From a checkpoint of a small image embedding model: depths [4, 7, 4], 1.6 epochs.
Rows from block 9 of a small image embedding model, named by matrix and row number. Rows with one number within an expert belong to one neuron, the router's apart. Each number is 50 + 12 x the weight over its row's rms, rounded and kept within 0 to 99. All counts start at 0.
Before each expert's rows are labels from the 100 images, of 14976, where the router gives the expert most weight on average: "strongest on" is what is common among them; "patch colour" is the nearest of a few named colours to the mean colour under the peak. Only what is clearly more common there than usual is listed. The data: microscope photos of single blood and bone marrow cells. In brackets: how many of the 100, against the usual share in percent.
# router: router (model.blocks.9.mlp.router.weight, 16x128, trained with AdamW), inputs 64-127
# up: expert up (model.blocks.9.mlp.up, 16x64x128), inputs 64-127
# down: expert down (model.blocks.9.mlp.down, 16x128x64, transposed), outputs 64-127

# expert 13
strongest on: cell type: proerythroblast (32 vs 1.5)
patch colour: purple (46 vs 21.5)
router.13:33 53 51 78 53 53 46 52 27 41 59 59 36 38 54 59 43 58 51 66 43 41 26 72 23 49 39 47 54 66 37 51 60 45 43 73 41 59 56 29 51 43 69 46 46 50 61 55 50 38 45 60 64 49 66 53 67 33 58 71 48 39 44 54
up.0:49 55 58 45 62 70 36 45 36 38 53 53 36 42 61 53 39 35 52 53 39 58 54 77 49 19 54 53 55 65 49 54 41 64 44 42 52 35 51 43 56 26 43 42 55 44 65 80 55 57 41 43 22 36 50 52 57 68 42 37 47 43 40 41
down.0:58 38 44 69 55 61 43 46 39 59 35 42 27 66 58 60 53 46 76 18 64 50 44 47 69 48 48 25 58 37 65 66 80 51 47 52 22 54 43 59 37 54 53 69 57 47 61 52 58 78 48 58 41 50 64 53 53 47 38 51 64 58 38 61
up.1:51 56 38 72 66 46 64 38 42 60 47 45 38 48 53 36 47 45 55 59 52 44 53 41 47 64 56 59 48 46 48 52 42 47 69 49 48 37 35 51 61 56 35 29 38 56 35 33 50 32 46 43 64 59 43 50 50 43 51 45 37 45 55 40
down.1:49 50 50 60 57 40 49 60 66 32 46 64 55 46 53 53 81 61 45 70 60 36 51 48 33 75 41 26 63 52 46 36 51 55 59 56 46 53 85 59 29 31 44 67 25 47 31 47 49 68 50 51 26 41 44 54 40 49 58 38 48 70 62 50

# expert 0
strongest on: cell type: blast (40 vs 6.1); smear: peripheral blood (38 vs 16.2); cell type: myeloblast (36 vs 1.9)
patch colour: grey (55 vs 22.4)
router.0:42 66 76 69 56 58 41 68 39 52 50 35 47 44 51 67 51 52 50 52 48 48 49 45 43 60 15 36 37 62 45 42 47 44 36 53 42 69 51 60 30 39 67 53 36 53 41 70 54 40 60 63 27 55 36 61 52 57 61 45 46 54 44 46
up.22:42 55 44 43 63 63 45 46 36 42 58 41 77 49 53 61 45 50 50 49 44 45 79 43 86 44 43 38 40 50 59 32 36 64 50 31 45 81 54 33 50 36 36 55 52 57 59 53 43 39 72 45 48 62 59 47 35 53 65 51 62 47 50 58
down.22:50 49 57 54 42 65 59 38 17 56 46 61 27 50 75 61 64 41 46 35 41 47 31 50 55 76 49 69 36 49 41 56 59 57 52 64 42 56 73 60 59 65 39 63 35 39 59 59 58 46 43 29 78 33 58 43 53 40 35 57 46 40 16 52
up.23:45 31 73 56 67 28 63 53 57 50 56 39 39 32 41 62 57 49 68 52 47 45 46 42 27 79 16 57 47 52 44 72 34 44 58 29 40 49 43 58 33 44 43 26 63 49 35 35 48 45 47 30 55 49 44 70 79 45 81 68 49 55 38 46
down.23:61 57 40 43 44 45 31 38 50 31 31 63 51 48 41 28 67 79 38 43 52 31 37 56 49 44 31 51 45 53 43 37 52 28 39 56 39 52 44 59 70 60 33 43 40 45 61 58 48 39 69 46 30 37 60 27 46 59 58 32 59 47 39 42

# expert 11
strongest on: cell type: platelet (100 vs 1.1); smear: peripheral blood (100 vs 16.2)
patch colour: white (50 vs 21.6); pink (50 vs 24.2)
router.11:57 57 38 52 48 59 45 63 69 46 62 50 67 63 40 53 47 40 42 55 37 73 62 64 44 63 40 48 55 71 43 80 89 48 34 48 64 32 47 55 32 39 49 62 63 66 35 53 41 45 56 81 54 28 48 37 56 35 63 52 59 49 51 50
up.0:56 60 43 56 30 36 32 51 54 66 45 53 45 42 58 52 46 47 32 22 70 54 65 47 60 40 49 39 39 62 50 52 46 77 52 45 57 46 60 44 52 53 37 42 57 47 25 32 64 51 21 50 31 48 69 36 55 47 56 66 42 60 53 60
down.0:48 40 53 47 45 37 49 39 35 47 80 57 67 43 37 75 65 54 35 80 48 40 46 47 24 37 41 28 42 57 54 65 57 40 43 31 44 55 62 70 61 55 57 58 27 43 43 59 41 45 63 51 26 58 35 59 45 55 42 45 42 32 44 53
up.1:60 40 54 50 62 43 54 65 59 59 65 52 53 61 66 43 24 59 66 68 36 27 58 14 35 65 40 56 50 26 62 51 53 48 52 42 51 32 68 68 58 47 45 79 42 38 54 59 41 59 60 31 50 53 46 56 52 46 67 26 44 29 68 38
down.1:48 47 36 67 55 51 35 57 58 18 49 42 42 39 69 32 48 36 52 33 54 35 57 37 44 53 40 55 57 52 37 55 43 69 37 49 43 50 32 44 42 41 54 45 55 58 69 54 23 73 42 45 56 69 67 52 45 35 65 59 50 41 67 30

# expert 10
strongest on: cell type: plasma cell (44 vs 3.6); cell type: proerythroblast (32 vs 1.5)
patch colour: blue (71 vs 8.6)
router.10:17 41 72 56 65 46 57 44 42 76 57 51 61 44 42 61 39 67 46 84 37 56 48 55 34 66 43 22 55 40 48 62 48 66 43 47 62 44 74 37 55 53 65 68 49 50 39 38 47 59 51 65 53 37 37 47 53 55 42 60 61 32 54 30
up.0:61 42 37 63 49 30 58 84 70 34 39 55 48 33 45 49 41 44 26 63 49 51 40 54 26 53 48 44 57 39 37 59 51 59 29 49 40 28 51 54 56 39 59 67 48 47 45 22 58 53 41 65 33 76 66 43 55 32 75 62 41 55 48 61
down.0:58 58 51 54 43 33 75 44 40 25 43 51 57 55 47 44 53 46 45 48 62 63 44 54 55 51 52 57 57 51 52 50 56 78 62 53 72 56 41 35 54 55 40 38 37 70 77 34 63 59 51 62 69 37 44 52 28 46 44 50 39 32 54 46
up.1:47 40 53 58 61 47 51 54 40 70 44 66 36 38 66 43 57 56 54 67 57 46 64 57 51 41 41 69 66 38 26 63 44 58 70 58 41 43 59 61 56 50 56 57 54 47 56 52 50 37 23 43 56 37 72 44 50 43 51 40 46 65 50 55
down.1:52 50 44 44 39 46 39 63 52 49 49 41 69 41 59 48 79 60 41 46 63 35 61 72 59 60 33 26 58 55 48 30 53 20 22 66 60 46 48 33 60 25 46 26 54 15 57 43 59 42 42 43 42 50 44 48 68 40 45 58 46 55 41 54

# expert 4
strongest on: cell type: blast (40 vs 6.1); cell type: artefact (27 vs 9.8)
patch colour: purple (65 vs 21.5); blue (35 vs 8.6)
router.4:61 56 38 57 58 65 30 60 56 56 55 75 53 34 47 42 40 39 34 36 74 53 70 51 81 23 59 58 48 42 58 52 26 37 45 73 43 59 27 48 65 50 62 47 67 46 62 36 40 64 73 40 42 64 52 37 46 50 54 56 53 46 65 40
up.0:61 54 31 36 49 49 45 48 42 36 63 45 62 72 30 55 61 57 58 57 44 59 52 53 46 34 40 65 55 52 52 25 63 36 49 73 71 63 71 49 31 39 59 65 41 61 54 45 35 42 62 42 50 46 52 34 33 59 62 54 68 54 55 47
down.0:51 69 62 71 54 30 31 49 78 43 53 46 71 51 40 46 57 39 51 33 51 32 62 65 34 51 41 48 46 40 68 20 63 52 71 54 39 59 59 41 49 53 34 66 31 51 49 41 37 55 44 52 51 48 51 42 36 60 43 52 47 54 58 61
up.1:67 65 63 59 75 57 47 57 50 36 53 44 42 54 57 50 60 43 54 68 66 54 51 66 22 71 54 67 30 47 42 53 41 55 59 23 62 27 66 40 39 42 63 42 38 52 43 73 53 45 49 33 64 43 58 73 46 55 77 53 62 33 66 42
down.1:47 25 38 43 62 43 56 70 48 26 64 53 26 38 48 38 29 35 45 54 38 46 54 47 64 52 40 44 47 63 27 49 60 65 58 43 64 50 58 55 54 53 45 18 53 48 53 46 34 23 51 47 49 48 54 68 56 21 59 59 41 54 72 43

# expert 15
strongest on: cell type: erythroblast (34 vs 14.3); cell type: artefact (25 vs 9.8)
patch colour: blue (51 vs 8.6); black (29 vs 1.1)
router.15:66 57 47 64 61 49 49 61 26 45 58 57 88 56 43 52 59 68 45 51 62 49 50 58 43 50 60 40 56 45 61 49 59 69 35 39 28 60 56 61 48 41 57 70 31 41 36 67 26 50 60 35 52 58 61 56 58 47 59 38 49 36 49 57
up.0:48 65 53 35 44 48 74 63 58 45 48 52 17 30 72 48 45 64 33 71 58 51 36 50 44 46 55 52 53 56 39 68 42 60 35 45 42 44 23 57 53 50 48 50 44 63 41 65 31 61 39 38 51 54 49 55 65 56 61 50 51 24 43 59
down.0:43 49 54 54 44 28 52 35 36 58 57 41 58 59 39 39 52 43 56 54 47 38 61 34 60 40 54 47 29 36 53 47 60 55 41 74 32 54 46 73 45 61 45 48 53 72 56 55 62 41 52 61 62 52 51 40 47 51 36 61 34 73 61 55
up.1:59 70 84 38 60 42 34 46 55 45 32 40 63 64 44 39 60 48 50 54 52 30 49 25 53 66 51 50 42 43 67 58 57 43 00 32 47 35 62 66 38 48 49 58 43 56 43 70 58 51 56 56 42 78 35 42 38 37 51 40 35 46 69 73
down.1:46 49 41 48 47 57 48 61 19 43 58 58 53 60 68 50 42 44 53 50 59 46 64 62 30 46 91 58 52 46 30 59 81 53 46 56 45 56 57 66 67 49 55 52 49 60 45 39 46 36 49 47 45 64 60 45 63 57 45 51 57 59 44 21

# expert 5
strongest on: cell type: lymphocyte (58 vs 15.3)
patch colour: grey (64 vs 22.4)
router.5:29 50 77 57 57 80 55 42 64 54 52 58 61 42 57 61 81 39 60 56 50 47 56 76 35 48 26 44 58 65 39 53 26 39 48 37 57 64 40 37 51 52 48 49 52 43 43 72 35 51 55 28 56 60 49 41 65 55 74 62 62 24 48 37
up.22:40 34 57 55 46 60 39 49 33 42 66 61 41 49 55 49 46 39 67 50 46 49 59 58 62 84 38 59 61 35 68 64 42 66 51 52 53 58 46 61 60 54 46 20 31 42 50 28 35 47 52 55 59 50 53 47 29 55 51 59 49 57 42 55
down.22:56 78 42 48 34 47 74 47 55 42 41 46 54 47 49 75 64 52 42 48 35 54 24 56 45 29 47 64 36 55 28 25 40 45 43 58 57 67 55 59 60 59 38 61 60 26 64 71 52 68 30 48 49 42 45 23 68 39 34 49 56 54 40 50
up.23:30 34 54 52 46 60 52 23 32 64 54 41 49 62 45 49 43 50 44 40 51 40 67 54 38 22 41 40 69 60 50 67 38 47 49 33 65 51 56 60 45 61 48 54 64 35 66 48 55 29 56 46 42 37 57 42 30 44 50 57 58 45 42 60
down.23:80 46 44 59 43 56 48 75 56 60 42 45 61 49 48 46 25 52 39 57 39 71 51 56 59 35 71 57 31 67 74 40 62 29 52 47 64 45 65 50 64 43 42 29 47 51 39 47 40 52 55 54 63 61 47 36 58 46 49 41 32 42 59 58

# expert 9
strongest on: cell type: promyelocyte (82 vs 6.4)
patch colour: purple (56 vs 21.5); blue (42 vs 8.6)
router.9:24 60 48 34 51 31 36 63 45 45 39 50 57 57 54 52 45 40 21 55 36 72 61 45 44 61 47 67 28 49 67 57 48 42 48 55 47 63 52 38 38 63 59 47 34 50 43 30 66 34 24 35 46 35 50 41 39 61 47 45 58 48 32 56
up.0:62 63 48 72 47 46 48 61 57 36 59 64 59 50 84 73 28 47 50 35 39 56 61 52 59 38 37 61 31 69 73 66 57 22 56 69 57 43 42 62 56 28 63 61 52 58 72 46 43 43 58 60 38 60 53 39 48 49 54 52 58 66 53 39
down.0:52 35 53 32 57 75 44 68 65 30 46 37 28 59 53 79 48 50 57 40 60 54 52 26 45 63 42 53 64 49 57 37 44 53 47 41 29 49 60 57 79 63 43 50 30 48 28 44 70 52 52 45 45 77 54 36 62 39 72 47 43 62 61 33
up.1:45 42 57 31 23 53 75 51 39 51 39 54 47 60 29 50 56 44 34 61 61 42 45 66 33 54 37 51 49 54 51 48 62 45 48 47 50 38 32 28 41 53 66 52 63 35 56 53 60 62 58 57 45 53 75 51 60 45 41 46 59 53 62 85
down.1:44 73 39 44 69 49 35 62 64 71 37 44 61 56 52 49 43 34 58 36 60 55 40 44 56 54 70 40 43 38 49 29 50 48 69 60 40 69 44 61 58 59 48 24 45 58 36 53 56 43 39 56 68 55 32 18 50 47 52 63 47 39 51 53